A small audio frame classifier, trained from scratch.
Model: 0.785M parameters, log mel input, arch ecapa_tdnn, norm batchnorm, activation relu, depths [16], widths [128].
Data: trained on synthesized solo parts of chorales (CocoChorales), 39062 training examples, 149.4 epochs.
Rows from block 2 of a small audio frame classifier, named by matrix and row number. Each number is 500 + 50 x the weight over its row's rms, rounded and kept within 0 to 999. All counts start at 0. Numbers have three digits each. After the name is the row's rms in percent of the matrix's.
After each channel's rows are labels from the 100 clips, of 14848, where the channel reaches its highest value: "responds to" is what is common among them. Only what is clearly more common there than usual is listed. The data: synthesized solo parts of chorales (CocoChorales).
# c30: last pointwise conv (model.blocks.2.c3.0.weight, 128x128x1), inputs 0-42

c30.100 093:527537612489485449492641438490512509512553425532574655498459545465495528463422481485427475565514542484457525462482580475501516557
responds to: horn; note C#5; note B4; note A4

c30.127 089:513489510537456531505602513550481607480528504463488551370417429439463547552474435533433534481578520477433486602440473546541452451
responds to: horn; note G#4; note A#4; note C5

c30.7 082:347530524477505395529580525519365450526461470539513505590516542513482576515512523486467516407483517479446491502569508464499469435
responds to: flute; note F#5; note G#5; note D#5

c30.108 099:557425365508448462460460492534448507461410454516495425562372504479503479522555440499499580522372560499553458428404608465477486472
responds to: note F#5; note E5; trumpet; note G5

c30.1 099:575385552514548454440578578501572470526594529474490523469588526443425636534421455575424480566552468483498549532489372523491540596
responds to: horn; note C5; note G4; note A#4

c30.54 094:454416571535597469570476416470493414398577401503546448383561515544609449465474465533585498573603508531499457493503618553492494464
responds to: note E4; horn

c30.78 111:497531472503457447464638583506520492471525489496482505411520385503522449516480525518568505612512499484476544511466513485552478566
responds to: note E4; horn; note D4; note F#4

c30.66 098:458668570580409409503544491608436468510554536496551390629409522402435564561525538451525548471517463523567486546526501489518505455
responds to: note F5; instrument: violin; note C5; note D#5

c30.79 093:431506462369464508462544451524471569492518475548530569460523502535506545541524511546479470430430405533483501475495515488566551511
responds to: note A3; tuba

c30.18 111:385493454468548566556548515441502492469481548424496483530499549485532432503364517515528492448466528504506466490556549449459501474
responds to: violin

c30.70 099:503434487673630433494427547466481393505544600383537531501431409592463528567468349543560460595437428468570506546440552469469443489
responds to: note G3; tuba; note A3; bassoon

c30.65 088:512560411547497444502560552529540559573371446387548505537405460474503592534537468511566516556540471524511486513544554590542537381
responds to: violin; note F#5; note E5; note G#5

c30.22 096:623517497506482490412572553481662511576493456520367495451439506395486587513460508555453481593546472504515475493502439515475465508
responds to: note A3; note B3; bassoon; note G3

c30.11 101:564538415546451574383421495522575514570479491444432511428421534465530510537473452565457492589531476487503551422427525439417491493
responds to: note A3; note B3; bassoon; note A#3

c30.26 098:381458451485545466466423532474474478539478520558506627507565447449466542501340437582485475575451548537504573453500516455480502468
responds to: note D5; trumpet

c30.29 098:397482436534499463530539502533455540406554412508432487492464466458491527542541433508576572418543459508545520484460535493524525490
responds to: horn; note A4; trumpet; note F#5

c30.122 108:587477537439472530547475489565522490486500497574527548483547494539516449517536514480553439521527579538442546584520523492522480467
responds to: tuba; note A3; note D3

c30.0 123:480479419477464511540453500474522571478508485521456517517508458512443441459420446524512467492414474497465467503595523414539459413
responds to: note F5; trumpet; note D#5; note G5

c30.106 092:572601432579479499543402527569594423543542460405541440615459469435461556470510435478581556569362448525586489544479577458508486436
responds to: note F#5; violin; note E5

c30.12 097:549495462550592363598513445518525444448476441428573584425579393580496531537497466470441499584510587609518479509528516556455496408
responds to: note F4

c30.87 104:478503565548417540421597453543473525482524464484529574413497432495492534541515589531441492543459494539482511536467508497534502479
responds to: note F#5; note G#5; trumpet

c30.75 106:415471513491551452539544478441486553511438499418453419528496459389557540463532447525460516474555547535478566541542509468444484495
responds to: note D5; trumpet; note D#5

c30.36 098:541423555427572417504442515510568482549451466380494555575480477497521419476444487346654534523324500508556497476485527547501500524
responds to: violin; note G5; clarinet; note F#4

c30.61 111:533456616502519479503398510501482482691504533604555471515442526506496466492492572469584533405525486514481467593548494491531541504
responds to: tuba; note A3

c30.114 096:409514387574589362505447502408392475541430508540544476503514470600528638490545380418518465534467513565536501441491498515466478513
responds to: note G3; bassoon; note A3; note F3

c30.3 111:439585515453550413474384508483429493448483457694523453425535498547447539490588423615523507480425464588515426500505540460496536472
responds to: note D#5; note F5; flute; instrument: violin

c30.31 103:454509432425455427530608516519497552490500453490361513521519531501584463439337579510438504451543507526471506438525546419461538528
responds to: violin; note G#5; note G4

c30.30 090:457470683449473486494555435562452514538595550428519588452430435486566540487533563374537470420539484418528523604506501547493523444
responds to: horn; note C5; note A#4; note B4

c30.28 087:652515553552434495483492470522555503522573525535523539527508487467432514482584500599435514501577517549533450447483508554564550397
responds to: horn; note C5; note A#4; note A3

c30.73 103:459414473426372532551462456510489573460594446480454448460422364524548435575547392528474557410464366531560425521506528560541532514
responds to: violin; note G5

c30.69 093:383472435476463450541508412520422476383588405508435474508544491465572454529517587479523437465492495594536545532485482518507485463
responds to: horn; trumpet; note G5; note F5

c30.113 105:450574617415504387494473459439482449546538421632479413578637507580472458383464591490544325490395434533597472489489457454483499530
responds to: note F5; flute

c30.117 090:503561500529459632553461590546492542469555612477592547384405428546530461623550415477450509571672505495505458539497563427469527502
responds to: note G#3; tuba; note A#3; note F#3