From a checkpoint of a small audio frame classifier: arch ecapa_tdnn.
Rows from block 11 of a small audio frame classifier, named by matrix and row number. Each number is 128 + 24 x the weight over its row's rms, rounded and kept within 0 to 255. All counts start at 0. Numbers have three digits each. After the name is the row's rms in percent of the matrix's.
After each channel's rows are labels from the 100 clips, of 14848, where the channel reaches its highest value: "responds to" is what is common among them; "lies over" is the class under the peak. Only what is clearly more common there than usual is listed. The data: synthesized solo parts of chorales (CocoChorales). In brackets: how many of the 100.
# c30: last pointwise conv (model.blocks.11.c3.0.weight, 128x128x1), inputs 0-127

c30.88 095:153132088115137095151140086123140131136110137106091167114137150150113128155146106147111088092166110101148140109107123152138124133132101131091135112134120145110073135150163159117104097073113134141128129122120090107160128108134095132106121128141096116173151100118133108100164062091165119131106108107099133072152105112143112144120122142122132125130112140128120148168130139161132052166110
responds to: note D#3 (86); note F3 (41); tuba (39); note G3 (37)
lies over: D#3 (43)

c30.17 102:091116141157184128114038116141108098110145153133183142098148121168115130170113171122071142158153125109103146089141117121116125148142115081136143134116144123134165117143115104139152099130142093145126146150108144099120141123132133092109102116102106127113119124098135126120093133109124128108137120113109136114135094070121113123089140147156137151127108186120127131138094157131101153115080
responds to: note D3 (59); cello (31); note A3 (30); note E3 (25)
lies over: D3 (58)

c30.48 103:136144059097172117146082094080128122139138119113134140083117144113137115104088103120099133137173130129143079148130146125089133153124131140142112144157130113167121110082097048152150139133150173120129133105116131160126119111132125113123098161150141098109083122151143123117111185135115134146144134096154111149122141147128115173085154167140134132141127109153116145136100146148105156137141
responds to: note D3 (54); note E3 (33); note A3 (27)
lies over: silence (51); D3 (48)

c30.107 105:157162071136146092125123113143130144175157124142097138126125128132129055134122104117124117115127115115115117143120118134095136142116119128147097139129115140142133115122126097123166105113161130101150101125151117142126103105121105096100103158115126105145180095119105154128130104102112126106116138082135150164135074129100092174100083099130169138080137100107120098132167153147155114131055
responds to: note G#3 (31)
lies over: silence (84)

c30.123 109:095084101107127089106102141091161071118117153141121141130142170127116109117061103151100094111111138150096156122131082079114107093093118115146143111114110112162074150143142097130166120142106124134134135131095137127116135145104137117155135111107129120108140135062130144137092101113138136135138137089135115155147080124128111143127118167147148116103125108155127077146130104108145127148081
responds to: note C#4 (84); clarinet (69); note D#4 (66)
lies over: C#4 (79)

c30.89 098:138121085115093132192148114091100090083114116120131118056104133151103120158110092131135116085162133144115133153098136127124124147113108117145101133104098121143152123121100107121106149100088092155135121115153113135105132104139137133121131138095126104159085132135169131125119124147165106111110152095113139089107180138127107116106113083114172090134106120092126139132120131129105119177180
responds to: note G3 (55); note A3 (51); tuba (50); note D#3 (29)
lies over: G3 (48)

c30.55 098:158141143141175118190129108152183152084091128089138098148131154130124177126108117138106097123166132119133174148118128154139141126131105126166129095123144133115145128141118119123111124143116137132145115158126103082091116127123145157102108102085110130146132108122107133097137128089151118141156113105100169150113090160140128113126130138137177123106205068114108132140153114134167096146124
responds to: tuba (47); note G3 (28)
lies over: silence (100)

c30.18 096:107151133118123110166138129076156158117133125100124158136126140120103133166110119143073100080174111135142128146107082143095109081118123160118135087151120109134119098116078116138117103114118155132144110123134083168095132105161094117098111104120135105138126121138141124146105065141150098101126109076114123146117102110123112124096109166076122110152129091157125159161132090124148142114114
responds to: note D4 (91); note E4 (77); viola (32); note F4 (29)
lies over: D4 (93)

c30.98 108:178121190080081087131194100142108100142109117133133131148140115131154119146133123168131122118113144124152137112119118144139135122114153111108142097125139134109128076097129153094114071104131154087133077125135106146093117126151109134120134121130129130129199138155104102141113117095085072106126149137112141166149084120131133100149098110142126101099111099128106122141160135136123124156111
responds to: note A#4 (64); note C5 (53); horn (49)
lies over: A#4 (74); A#3 (25)

c30.65 106:208149111105142080092091089104154082171107113138192120101126129109140096129149092127103126157188102104122114129114107115124118106107163151115139112151155141150113154116116152155147189115131129116119152117119131103128130157141107177136099161110136143143101121175130110151147111142139124138127101111119135137120145121127115139104158152099086106147117124146119151132095108096099142152122
responds to: note B2 (68); bassoon (43); note F#3 (33); note A#2 (32)
lies over: B2 (68); A#2 (32)

c30.51 099:120181109089115125080078104175129110112115164083159139074124130160165145130139136114082161198142119141127102145146107096130125087118099147125103116099152104112148125107129099143116145141153098139127142097128117130144112133107107117103127122112100106143134130129123139133112119140119099130107154112074127126108060078146137112121137135103139112115080129122089109141095135127126117161096
responds to: note B2 (82); note F#3 (43); note B3 (35); cello (34)
lies over: B2 (82)

c30.52 102:117118085133160111084142107111123064128138120075126146097093086098148112140127128118113133103167153118100110145135097118109121095091114113143116138103107121105150127116122093092133122131134158111129138094135179143129122143130125087131144129123111135148162124101153139112153132095109104132087165084175121053123108125126152124123197126128123132105115153110100108130094142163155141115099
responds to: note G#3 (57); bassoon (43); note F#3 (32); note C#3 (31)
lies over: silence (70)

c30.71 095:139124180136126151079139116113120163123140139126112167125089142105128128119178109123116152107117147127101143105140112162144128089166130121145143147134135131143153149123134129122123159153119126102136133123156144125104152146117150133100143166116130125118149109082142135143156143137129141151155154072107130163109090199145153100132135142159121138120226125078154147125151090071130138111122
responds to: tuba (59); note G#3 (32); note D#3 (26); note F5 (25)
lies over: silence (100)

c30.35 107:157158118087121067117156079145142114146134154128085152133094142086137168158137120152125102093113116132157131108127113147141147136111155101114100125156117094132147103101120124090123108103145156065140102112144078116137103125144106141117085121094117149146134125117111103137126108095143110103102128119082169089141107108111089121114122120121164101115107142097100115150097189135112115154130
responds to: note B4 (32)
lies over: silence (65)

c30.84 102:130137131114157107146124129132108108122151139118163126128157181162122129113129103144144106119152141083104143106115124124122127121128116099105139139105144121141142134108130125102171112112108104100114156124099180131110140085103145134098104123134146135147119101100131108110148205100132155110089081087152113070137118136161119162110145173161077177090150133154136126137115130192144114116106
responds to: note G3 (69); note F#3 (65); note E3 (59); note A3 (55)
lies over: G3 (62); D3 (37)

c30.7 096:103150120140096160153106130101072155107132079141118172115132116108092132142129153142127109106129138140102145127125157125099121122131089105145091124147145139146110105130101150137155147099164145138133109118136114136099124132131119142094125123105158091182172095156167117158120112131141128112121089086153115076132125148174117103116135128118049104146118115093153155148131105189148138127149
responds to: note A3 (76); bassoon (64); note B3 (52)
lies over: A3 (76)

c30.8 101:131176167127182124132097083166133100093119098076113109116141113122147154118108101105087137186126119117145124113125127148123173134119120120129091160109140127110109101127117136120160100126186142117105109156141109133117135130127145108138082136105118160127089086123110096112144146117120120103052146125094114136146100137122107142126129119085154093122115109110099109127085112094141122172133
responds to: note A5 (67); note G5 (48); trumpet (34)
lies over: A5 (66); A4 (28)

c30.28 105:116121137065124122112125107085153136142117148143119155146123125110107111082101136170133096134162122102129105090132093124096095093124129137148106093129122139136126169114118123074167119150166178135118129107093096094133152125131110125095133106145126132126211127130108146137165120118113095128115158111102137131136083130130130097141154114103132113151105142130123103106124087058118162136102
responds to: note D#3 (97); note F3 (44); note A#3 (43); note G#3 (35)
lies over: D#3 (99)

c30.103 100:121096131139138131071098150116146115137147100119160127147083079095126134116116140108114094133168124095114109152152127137152079126112145123080141110148160109118127131141097127160140113110148108102147141139159130137147101104096123128070104119096135122158083082159150126108097158129128140118159083079088117136139092100153113121116118108124159138127122134146074118143141151176140142163097
responds to: note C5 (90); horn (63); note A#4 (32)
lies over: C5 (89)

c30.57 103:141152108123108100134127112186112124117108130105115095106119100119119114154061160149135067064120171117147159100151111137096130137149174133171130112108117141149115136111127157146153129135141109141093106159142088159146120124113157119112102145156149119120137134127115155107125103128164140150146140118128116142105140173117120175125148153138110154124187091120115143080109178130117105104148
responds to: flute (26)
lies over: silence (100)

c30.77 092:131147131177168162156111144135110140199130124089173161130186154117113094142142158136117114198103160173124136161120121132161154137157140115118157135114163137121092117121083161134107130105111109080133142144149115172082155116150127128136127103152109091128113116164163149126133126132126144094128105153145119124110147140126150125108169162118102093163136113119127140150138124114122121107135
responds to: note A#5 (31); note A3 (30)
lies over: silence (41)

c30.113 090:146164153222099149138168149089128153159124100142126147111132146100175130139174160142116123149152097161126145138126139145126147161113102109124124104119150103130127130124112122119147113105146109129169141152161148169110106148132127131111133151086119117155110099118136148116128125148099125159171144101111134114111103169117120085124130108163151082097160130082117138115101118141169121096085
responds to: note G#3 (62); cello (51); note A3 (34); note B3 (34)
lies over: silence (65); A3 (25)

c30.49 094:121098123124150165108114123189153105102097150153113144076141100127140122155102112134109144165134132140133114124120166115117152133133105141110135117154142101161120094172079070174112156141126113149091123128130156173124139157131149133129156082125128094118101102143101130099144114163135115152118106121108130115175127120121114118130113138128133120147106182173156166150118152153156165168170
responds to: note A#5 (80); violin (58); note G#5 (45); note G5 (36)
lies over: A#5 (78)

c30.56 098:127152148123133109153132131118144121132127081100116165099117093117149129160160114146115124135152113131089141140113124096103125140108073108157101127112148115107116103108100129091150116143121148163144133134123089128114176154150107120114152117138104114131118109134162127139091100150145121122137131105124148120094127195169135066115190136169128109116144109105064147087122073082111114136120
responds to: note A3 (64); tuba (48); note G3 (35); note A#3 (31)
lies over: silence (100)

c30.33 096:096104110113135103154135162102152114134115145113145131123102091146102134130143145173159117125132108112116113135131134107091150136131129098081078164086085104131146132135133132121153117105119129156133163158157097105160134118139151116129073133146096123159138103107133108116112076118128139117144107094098167118135078117098125074124099135161189134103076172144123111165134149143098137135114
responds to: note F#3 (97); tuba (53); note G#3 (45); note C#3 (25)
lies over: F#3 (100)

c30.85 103:161144114133095070079124146147115098103138152111068118070111131130073108112119117124127093114115125098128124131129119136125076117141141110113096094133154135144132110120107143112120109130115141141133110107133120119129085131116129119112099091119133134130134131132126118149109129112112120104125138063148103097143101097139092162143139136081147099099102156074086072148106157145169089147104
responds to: note A#4 (67); horn (57); note G#4 (53); note C5 (28)
lies over: G#4 (33)

c30.54 095:157121148121070129102134149071117131133156121161112141143140108104106111145142168084158119142127138113134100129152127126120106070109158120110154137147102121148146077116131143137126133090143106095147100145166105131159127112129081138120120075115113104159143118151105119110122157132150145127088066112082133125107116133094115131132091102092140118134106148152108138186125140154130152163166
responds to: note E4 (40); note D4 (40); note B3 (38); tuba (35)
lies over: E4 (41); B3 (33)

c30.110 101:149157111150135143107114126088138148105100140094131176191141145148091130157171150204143141093134130146108162168148122122148100099113106095142109097120101134142129130161125161142103125097108117176157131120144098099130162128112119148158111127127106117146135126105122121145111105147137130100130110128111141100106122130131095139116157161150148085157133171136129110191082150105127115097107
responds to: note A#3 (59); note G#3 (31); note F#4 (30); tuba (28)
lies over: silence (71); F#4 (28)

c30.127 088:148111136099151174187101141165157123100127144135111152092105129148112159111105109127123116170149117103130159142134167143121117092122107130120143166149147114128140171147104142119118113103146157107142136102084125168107150132169150136150135120102122123104136164141098123113123129146137148114103125111095120147129092163161112088117178117186159153141180117113097147095166145166126106091108
responds to: violin (53); note F5 (48); note A#5 (29); note G5 (27)
lies over: silence (100)

c30.101 107:124161120172099111096090140165129098150089079143162126137114092095137127158151141144146109117142112140114107109131140131137149170141151114115154138148092116108108158108090136131126126128119069113097140171134158120120157153139127071117138171122122125090153137137117158132096119156109128140182135116085160162111126109115151116129121121166105143069119162154111089094116143094112123120115
responds to: note F#3 (100); note B3 (55); note G#3 (54); instrument: cello (46)
lies over: F#3 (100)

c30.31 101:168132115106104134154140120096088167126118108124144115151144136106092098125131133205074131143147127135138123141118121149096101148131137114112122107126152128152108144129106143116169168137140133136140136089114138117150118105153110157112099100093112142138148173146147100138134099124158129127084111103118137093145092121057071105124132116086164091161151116101126122180093140144122113119130
responds to: note F#4 (100); horn (51); note G#4 (43); note B4 (38)
lies over: F#4 (100)

c30.119 104:113142116152121152110138156153112111089127093099150120137123177109181107154157110154137137102097145135142148075158140158123149147137114107128148123151101118119134096115135080117107090094097133118120119151126139122094123119106180132116106142116148069092108091101129163076122139101123166108139121127122143158153100119135089190121138113126135169120146138084145168107153126103149125099126
responds to: note G3 (74); cello (42); note A3 (41); note C4 (36)
lies over: G3 (76)

c30.111 090:117151096136151129157100159132135112123119116100092126088103078088136153096124131186139143157138115145138101118132169123115166158098081139087093149144107137112088141122120137145170121135133151146165138149147155138143154174146151101110123171091142127079149072126121128132138130176118122163161123124143118138126111103124146097114152122186127120099089137165116110117094132105132127124118
responds to: note F#3 (100); note G#3 (58); tuba (52); instrument: cello (45)
lies over: F#3 (99)

c30.10 103:076126111192172097126103114141142140105116121051063158115132138156114131093166101122118100122180121152105134136146136115114129124125094123136106115134094137092109143128142133143159089112161138134109119125114087132120139125138121165104098117080112138117100098122146132104126097139147110119095129118094129105113102132116108165113144111108148096133108144116105156132067144104107089152120
responds to: note A4 (52); note G#4 (35); note B4 (34); horn (27)
lies over: A4 (56); G#4 (35)

c30.112 098:104147157149163099148137087116131129113096144122137191112147110161174118165104105125145142118133132147139122101116138130118129135096123123196101134134097147124093140095111113119115139134157170145136105119113102115144131128144104121067140122117137117169140132111145150157101169152138101115130127114105160088137117138109053101138108148131179068114108140089093145145098123126126126159117
responds to: note D#3 (86); note F3 (46); tuba (37); note G3 (29)
lies over: D#3 (85)

c30.73 101:167149156157175093062127152128121076101151153104125134170118105129112145143085139128172133097122127124076173153108092158164117141133096106106129134103164129137122131156155120095123145147140097165119175129136152127127164137146144110177125130095133128090102154119133122120149132116118165129112137143160139118092121109083087101136147101131141158113128140149136156148125151149112137092143
responds to: note C4 (74); cello (64); note A#3 (56); note F4 (43)
lies over: C4 (62); F4 (37)

c30.76 096:163075114139172200173076085174119146130142149144101111137088115118095170157141134131134140129109132093160139170115151150159133125146137142109143095129148103145122104187103144137124127103104102137152096106102137133169140143146145094160117113096108160146130135116102124089134161119093142117100123108139114124126108105105093103108115113123153104132144130080122133139119123158101116109141
responds to: note A#5 (100); note G5 (53); note A5 (42); trumpet (35)
lies over: A#5 (99)

c30.91 096:112123131072169157187105121164113108096143147147091162107118130157173187111151106114126117112077097151132107121122151118127164113126155136116118120145132126096095133143119136118119137105117129098172088093118122133148075136133108082088155076124106130176146145144142133104132108129096126141124163128106118107149114090118112104169100101137129144112118134091104100128143147146113149110107
responds to: note A#5 (100); violin (49); note G5 (48); note G#5 (40)
lies over: A#5 (100)

c30.20 093:084061146127131192113091123107050125137168149096106075127158100150111143139107169119163158162123143126135118100107126133109132131105126120126128118129099144124151126095108154137149120133118109155138165159160140149098122096105173120121104120134158105113092114147148139130147151156129125127133104103115120118084085103122086163099076119134153107103124120124113156120109124123140117139123
responds to: note A4 (100); note G4 (58); horn (41)
lies over: A4 (100)

c30.27 098:108155118122146121062108117162141113095090135058122140205123134150167180141116142156143107080147128117143126141145106147126105126121128110145086125115137124149143134126106145102145150122185108084123120193116123157116161132131141126135113137139133110135103126111139126093157121123133144099110121136129084161144122098107123148117120121117166093140141110111090096134127195108121119116145
responds to: note E4 (82); clarinet (34); note F4 (31); viola (27)
lies over: E4 (78)

c30.70 102:144120168156111173139138082089127163111077153118139136175193167140105124050113142172132150167088137101137158159134110142176153110116129099099122133178113118151108124140134107105133158114137143135136095142143136104137116166132117144119155108122103124130127167131151138101133121132150147123150128111121133098138115085125085091144105160139141124132119148127105115168117142113105125128161
responds to: note F#4 (72); note G#4 (40); note E4 (25)
lies over: F#4 (74); A#3 (25)

c30.0 106:156130116133141142153166093162094141108137088119124050097157148151050092107094148126084155139157142083158145141119105143116132140148091108097095139129171134138157069140136137131144125122121137135130139113124122162123097140141098102146114121109148099128141134139102093135103128092093092099120144133100131112122107120154134138123105101122141142081125120117091096137137115127136095148093
responds to: note B4 (85); note C#5 (51); horn (47); note A4 (34)
lies over: B4 (83)

c30.83 100:154096109102142128076092113156117119128085126210126156119132124137108118115124059133092114086100127131091103126116170109136125152093134108159130133160099135135098150095106109157117139137142120103127115162103112113127120116141151129103107079101124101142092142127124144091116137120143108116151161100137142116171122133134101113108120129186130167100108132120130109110117137165108170135175
responds to: note E3 (91); tuba (73); note A3 (42); note F#3 (35)
lies over: E3 (80)

c30.50 103:126186127115122180154127120133089120103130143127162123087126156127087123166137110150156153107137130069130129089138137107144108132148112119105158135090152108119118120135133171132127129103106116159123152126104127174111139176092131153133124119133113107135144110124153090149128198100111157106103111097125122096134118121199130155121106144117081147098110138125177144132166098139115106133107
responds to: note G3 (100); note A3 (48); note A#3 (45); tuba (44)
lies over: G3 (100)

c30.80 102:143121091067161132194144125107133179120088158096147168123154153159158152139133100139093075137152132137124143169082135124145144155151103151128121126139102109123107131161121082154096147175106126134133126146097135150117180121166119141115127104121089120115115151132143122127126160146154121146153123105123118126147143147141117125123147143130100123170133117143113148143105127117155190111177
responds to: note A#5 (97); violin (55); note G#5 (54); note G5 (39)
lies over: A#5 (97)

c30.105 099:117209077100092140096131096147176125146105124099128144162157116128209145123089145162097140147180113129131145164117112168157140096119092142103115108129160126132098124114082167140153126113143142142143132131143117130109126133122112119115133099099109127172146124123131114127130125121142125127122116101119145081130088097129129115122137131088119161154143115153144139176135111093150141139097
responds to: note B2 (63); note B3 (41); note F#3 (38); instrument: cello (36)
lies over: B2 (63)

c30.22 101:115118141179133108113158140134136122190086162107093107113194082179118105162084134140136105081159123121121143103124112140137114117159119138141113114099151162131113140137131129155135110116180161111113111171148149137125145110109084122104128140108180108115159163119151111120149114114110129104111130116118136129114140121140140106144111157131086147125138059169162123145162111130114153129140
responds to: horn (35)
lies over: silence (97)

c30.64 100:091151116112073156105093130182139115109130082159079157138115124074103155118101094144142118149173109096134139102081084161119117088102091121125126147091118121125126137123183136115150147118167144155128144135140104135131137131122159141117158099136105116105111118133153160114139148134146155127110081113124101097134131144149106096136130071111134119145100147142150144148140113083141099121147
responds to: note F3 (51); note C4 (51); tuba (39); note A#3 (37)
lies over: C4 (45); F3 (44)

c30.14 102:117182122156139148121127105091194105133122142113095144131123147179064105057122094143183120092148126117146137124128106118140097102076080115147144123135127133173115152124133125104116145123160172162135131124108101139142124131135107131121139116108122125167139114133132133125126120122124112136134145127111170119108074137129101134114140148104175109114099146139090136137115121074128104178128
responds to: cello (40); note D#3 (39); note F3 (34); note A#3 (29)
lies over: D#3 (27)

c30.74 100:157143167128140103151046125115123116124128136131137072188153048150126114153091135089143134148164150123114137096101110122118174111116137127099158181124099120098124096120130131127125110147171108126106131173143133126149189138166144156092116100120112136093096113140139124126131105137174138128107111116113111132123125109100114126122148120130119116142119137121114126146106165116083132127118
responds to: note C#5 (58); note D#5 (55); note E4 (42); instrument: flute (26)
lies over: C#5 (58); E4 (42)

c30.100 096:164145109143116107113133106064149099138127126058158103100089127105133089130107100124102145150200104091137115145101132116145108097100102152097110165115137107120133118108126113150153135146106101142120170124162131106142150129148143130081111161085101111167084108135148116142126145144119115122137131102116136140121101119151117156111151122121128091118175130137095117113152074110146127145092
responds to: note B2 (97); note F#3 (52); note B3 (48); note E3 (36)
lies over: B2 (98)

c30.44 102:102080120131108173138105125143139119083110092132158127130112144125099101126127143146117126130129122107107140111156161128124119137106119094125139157133126077070153147155133122117143137114070101154110158127133118082150092139128149137109097125125088110159169123117148125127125121123146116113095119099090114076138062103150110143117131095118157096112107173108122127146098129203118109164129
responds to: note G3 (59); tuba (41); note A3 (38); note C5 (37)
lies over: G3 (57); C5 (37)

c30.90 097:141173139157129090153089157122182167151185174112153137137105165105146175125144142135138147174124133145164131112137144154154144166091148136127142095124153102123117137113113119144168137191134144124119151151114148127141115156148148144100096150110144163107105168116128125144163143128144114155140144109122135123090101166165127158122160137150135104119180096144093142125139140112118116115159
responds to: note A5 (41); note G3 (28); note A#5 (26); note G5 (25)
lies over: silence (97)

c30.115 086:133111153132110139115118120122149114125091141097184147113112064127149140130093116139131112119103133119127118067139126106135136098109137121146143133128127124141145158131130102101084108140134181135108111133114120101149088135114095155114159123163092155169173165112120140131162128112133129119188182113138179118184138123128105114163105104100122149121112140076088110113118119121162125136087
responds to: note D#3 (100); note F3 (56); note G#3 (44); note A#3 (43)
lies over: D#3 (100)

c30.93 108:117052099132126089137114143112134115141104122094123153178071131069140122117139070147131121107149130151112142102113135123137146139110134126151123093116126178163103136149133129123147105145130161156146126119147090084128123128140100149099091103099122149120162104109137148179121100140123133106133154134117164124150098147100110105147112155139158125100079141109106133134131118064129118157090
responds to: note D#3 (100); note F3 (65); note G#3 (55); note A#3 (50)
lies over: D#3 (100)

c30.34 095:120149153148155118137135159087140130130101086124117117066110088091153157082135093174143121097134153112159111092127130146118130158121055127132106154142092116107113113111119087169101107158171130084136139153139099141104110151128132101107116107096127136076125093121122143139106109145111078134169151120108150138150103118142144117120137113158147138116125135133127104091152128164114163129118
responds to: note F#3 (68); cello (63); note E3 (57); note G#3 (56)
lies over: F#3 (61); E3 (39)

c30.99 102:099172131111091138122134113154139098113120140083131121120091132133092128138101103149159155124089099106118110151093121140087128163147107107117126123151125119168137163093084108105151151147116114141118159174158135089129134131111138118121092132114091135099106139104125119125118136149134160128156136081106160139137123095109083093150103131152155129098116191114096083149134178106095106156140
responds to: note F#3 (99); note G#3 (75); tuba (62)
lies over: F#3 (99)

c30.43 086:128138088140146138114110123144111096088117147117098101148163144127125106130121115117133093160099130120113118111116132133154110127115159094104134100122128079135166130102144066125183161143156098121075127146154173052148134124093146114128130165124182118114111116111168123082158162115146141128120139091116151153112109105100096138148085138099157121119112140145135130139125136116112113172142
responds to: tuba (60); note G#3 (34); note D#4 (31)
lies over: silence (100)

c30.63 093:102142146116171147193134149141093091134150098118123142096108142150133164174096088090138145116109122115129123111114112120120103110130105129106162140129143130082129126147144087121111133096161085140150128114111149125120128154092114123086145137134092139139125116083143106129143180098158175106082133100151092134112106131169097166134148168120162153097141125103147154141115107114105097147123
responds to: note G3 (80); note A3 (52); tuba (49); note D3 (35)
lies over: G3 (77)

c30.5 099:137167107164057129155137166069121142099163155144153146151086113133104142150115161090096172125144110112117069104115176136090103167138175132120141133168179143141163109109106116166148119142131116122123127148119121149121102120086146131118117119102132096122099154165118132135139147126127128130185112126135130161128117100142096110120128119120122129118121137143104105149151134159167119151125
responds to: note E5 (100); note D5 (44); instrument: violin (44); trumpet (41)
lies over: E5 (100)

c30.66 084:129110156120140140131123118200150163130110096108127129096093086116139151132130102129139085119098148116150132120078130148109128148118169104144179103128102108129093121158101122131107085124113158092113111131108077130137123146095099097162130087114114149138086159096111126086135172101117115125152155088158114091123120087132093156125166152110102164130097125134106121129121142127146125108112
responds to: note C4 (86); note A#3 (83); bassoon (45); tuba (42)
lies over: C4 (66)

c30.87 118:098158137168119143124166149108105143124139108110163133110101139106135124152179084105139130121155167129093134083133164117151120115107116088136172151117134079086131116142151114144144099108125131128122137144123172112113123175098177139134134149134110112142140124088149104132126187108130200128109128130143120088124123130164126164101158144129139177108107143094159180116143112134120127119122
responds to: note G3 (77); note A3 (48); tuba (45); note F3 (43)
lies over: G3 (77)

c30.16 099:079109133159090114130122148154112162131111127055096104121172124136156087131145105116094044157154124146165136125105111145127105098074127135149116125146144128147149121148115108131116120126123150133175133132117094104118079139103128131110150091091125105143131144125127093102112098099114119117131124113110168147108136145101131108088120119126140107112109125157123160182140101145120078142126
responds to: note F#4 (92); trombone (49); note E4 (41); note G#4 (26)
lies over: F#4 (92)

c30.78 105:135089123140113120110128080142117110151140118107103128135089088129113126125167116162137137138114144134120144172121079144165131141168154145098127113115125127150146129092138097095177115159117142137124142101107123138111138106113150154103127130153122139131161126139109140089157131092108125167101113098173162149124106132133161143125182114126087170133219116119163141122181148126142127105100
responds to: tuba (57); note G3 (56); note F3 (25)
lies over: silence (100)

c30.75 106:068103133134110119130132136115149131132091121100082134142147171112099107141120129114124070126088109141146111133157100101127118097094098116129121080123103117142112130135139105137171143134137148125113130166123123117135142099096125132114083159134141108076088118104141116094177103120146141131169106059071111151137132152130098128111140153142128136135186095166158121163148130130141132149126
responds to: trumpet (28); flute (26); note C#5 (25)
lies over: silence (100)

c30.92 099:125114130133160120091133109123107110093101090076123142118174166113113090121136120140104166099125124122117094095114117146097142135112112107125123158123167095155132100057093095071154142088116134130123133115105138104119130102118121109071116125125105100118118113113141119133104105097134154050109141105117158105129126120098089137115124147111178136131119137130128106182096129121148112143124
responds to: note A4 (89); note G4 (81); horn (32); note B4 (25)
lies over: A4 (86)

c30.46 100:117158169171112166132125108133119150071144109147092138129123107137127129102125106101137215114129093126149110107149126144115127152142087125130150165133133120092110141092137139121151161141187158128129133112098144123157139133140159117087102107148145088149121110109154153136168127129131122117109132098098135135113121117142117118132177147149132115146060133108134142143115140058090140149101
responds to: note A4 (52); note G4 (45); note B4 (27)
lies over: A4 (70)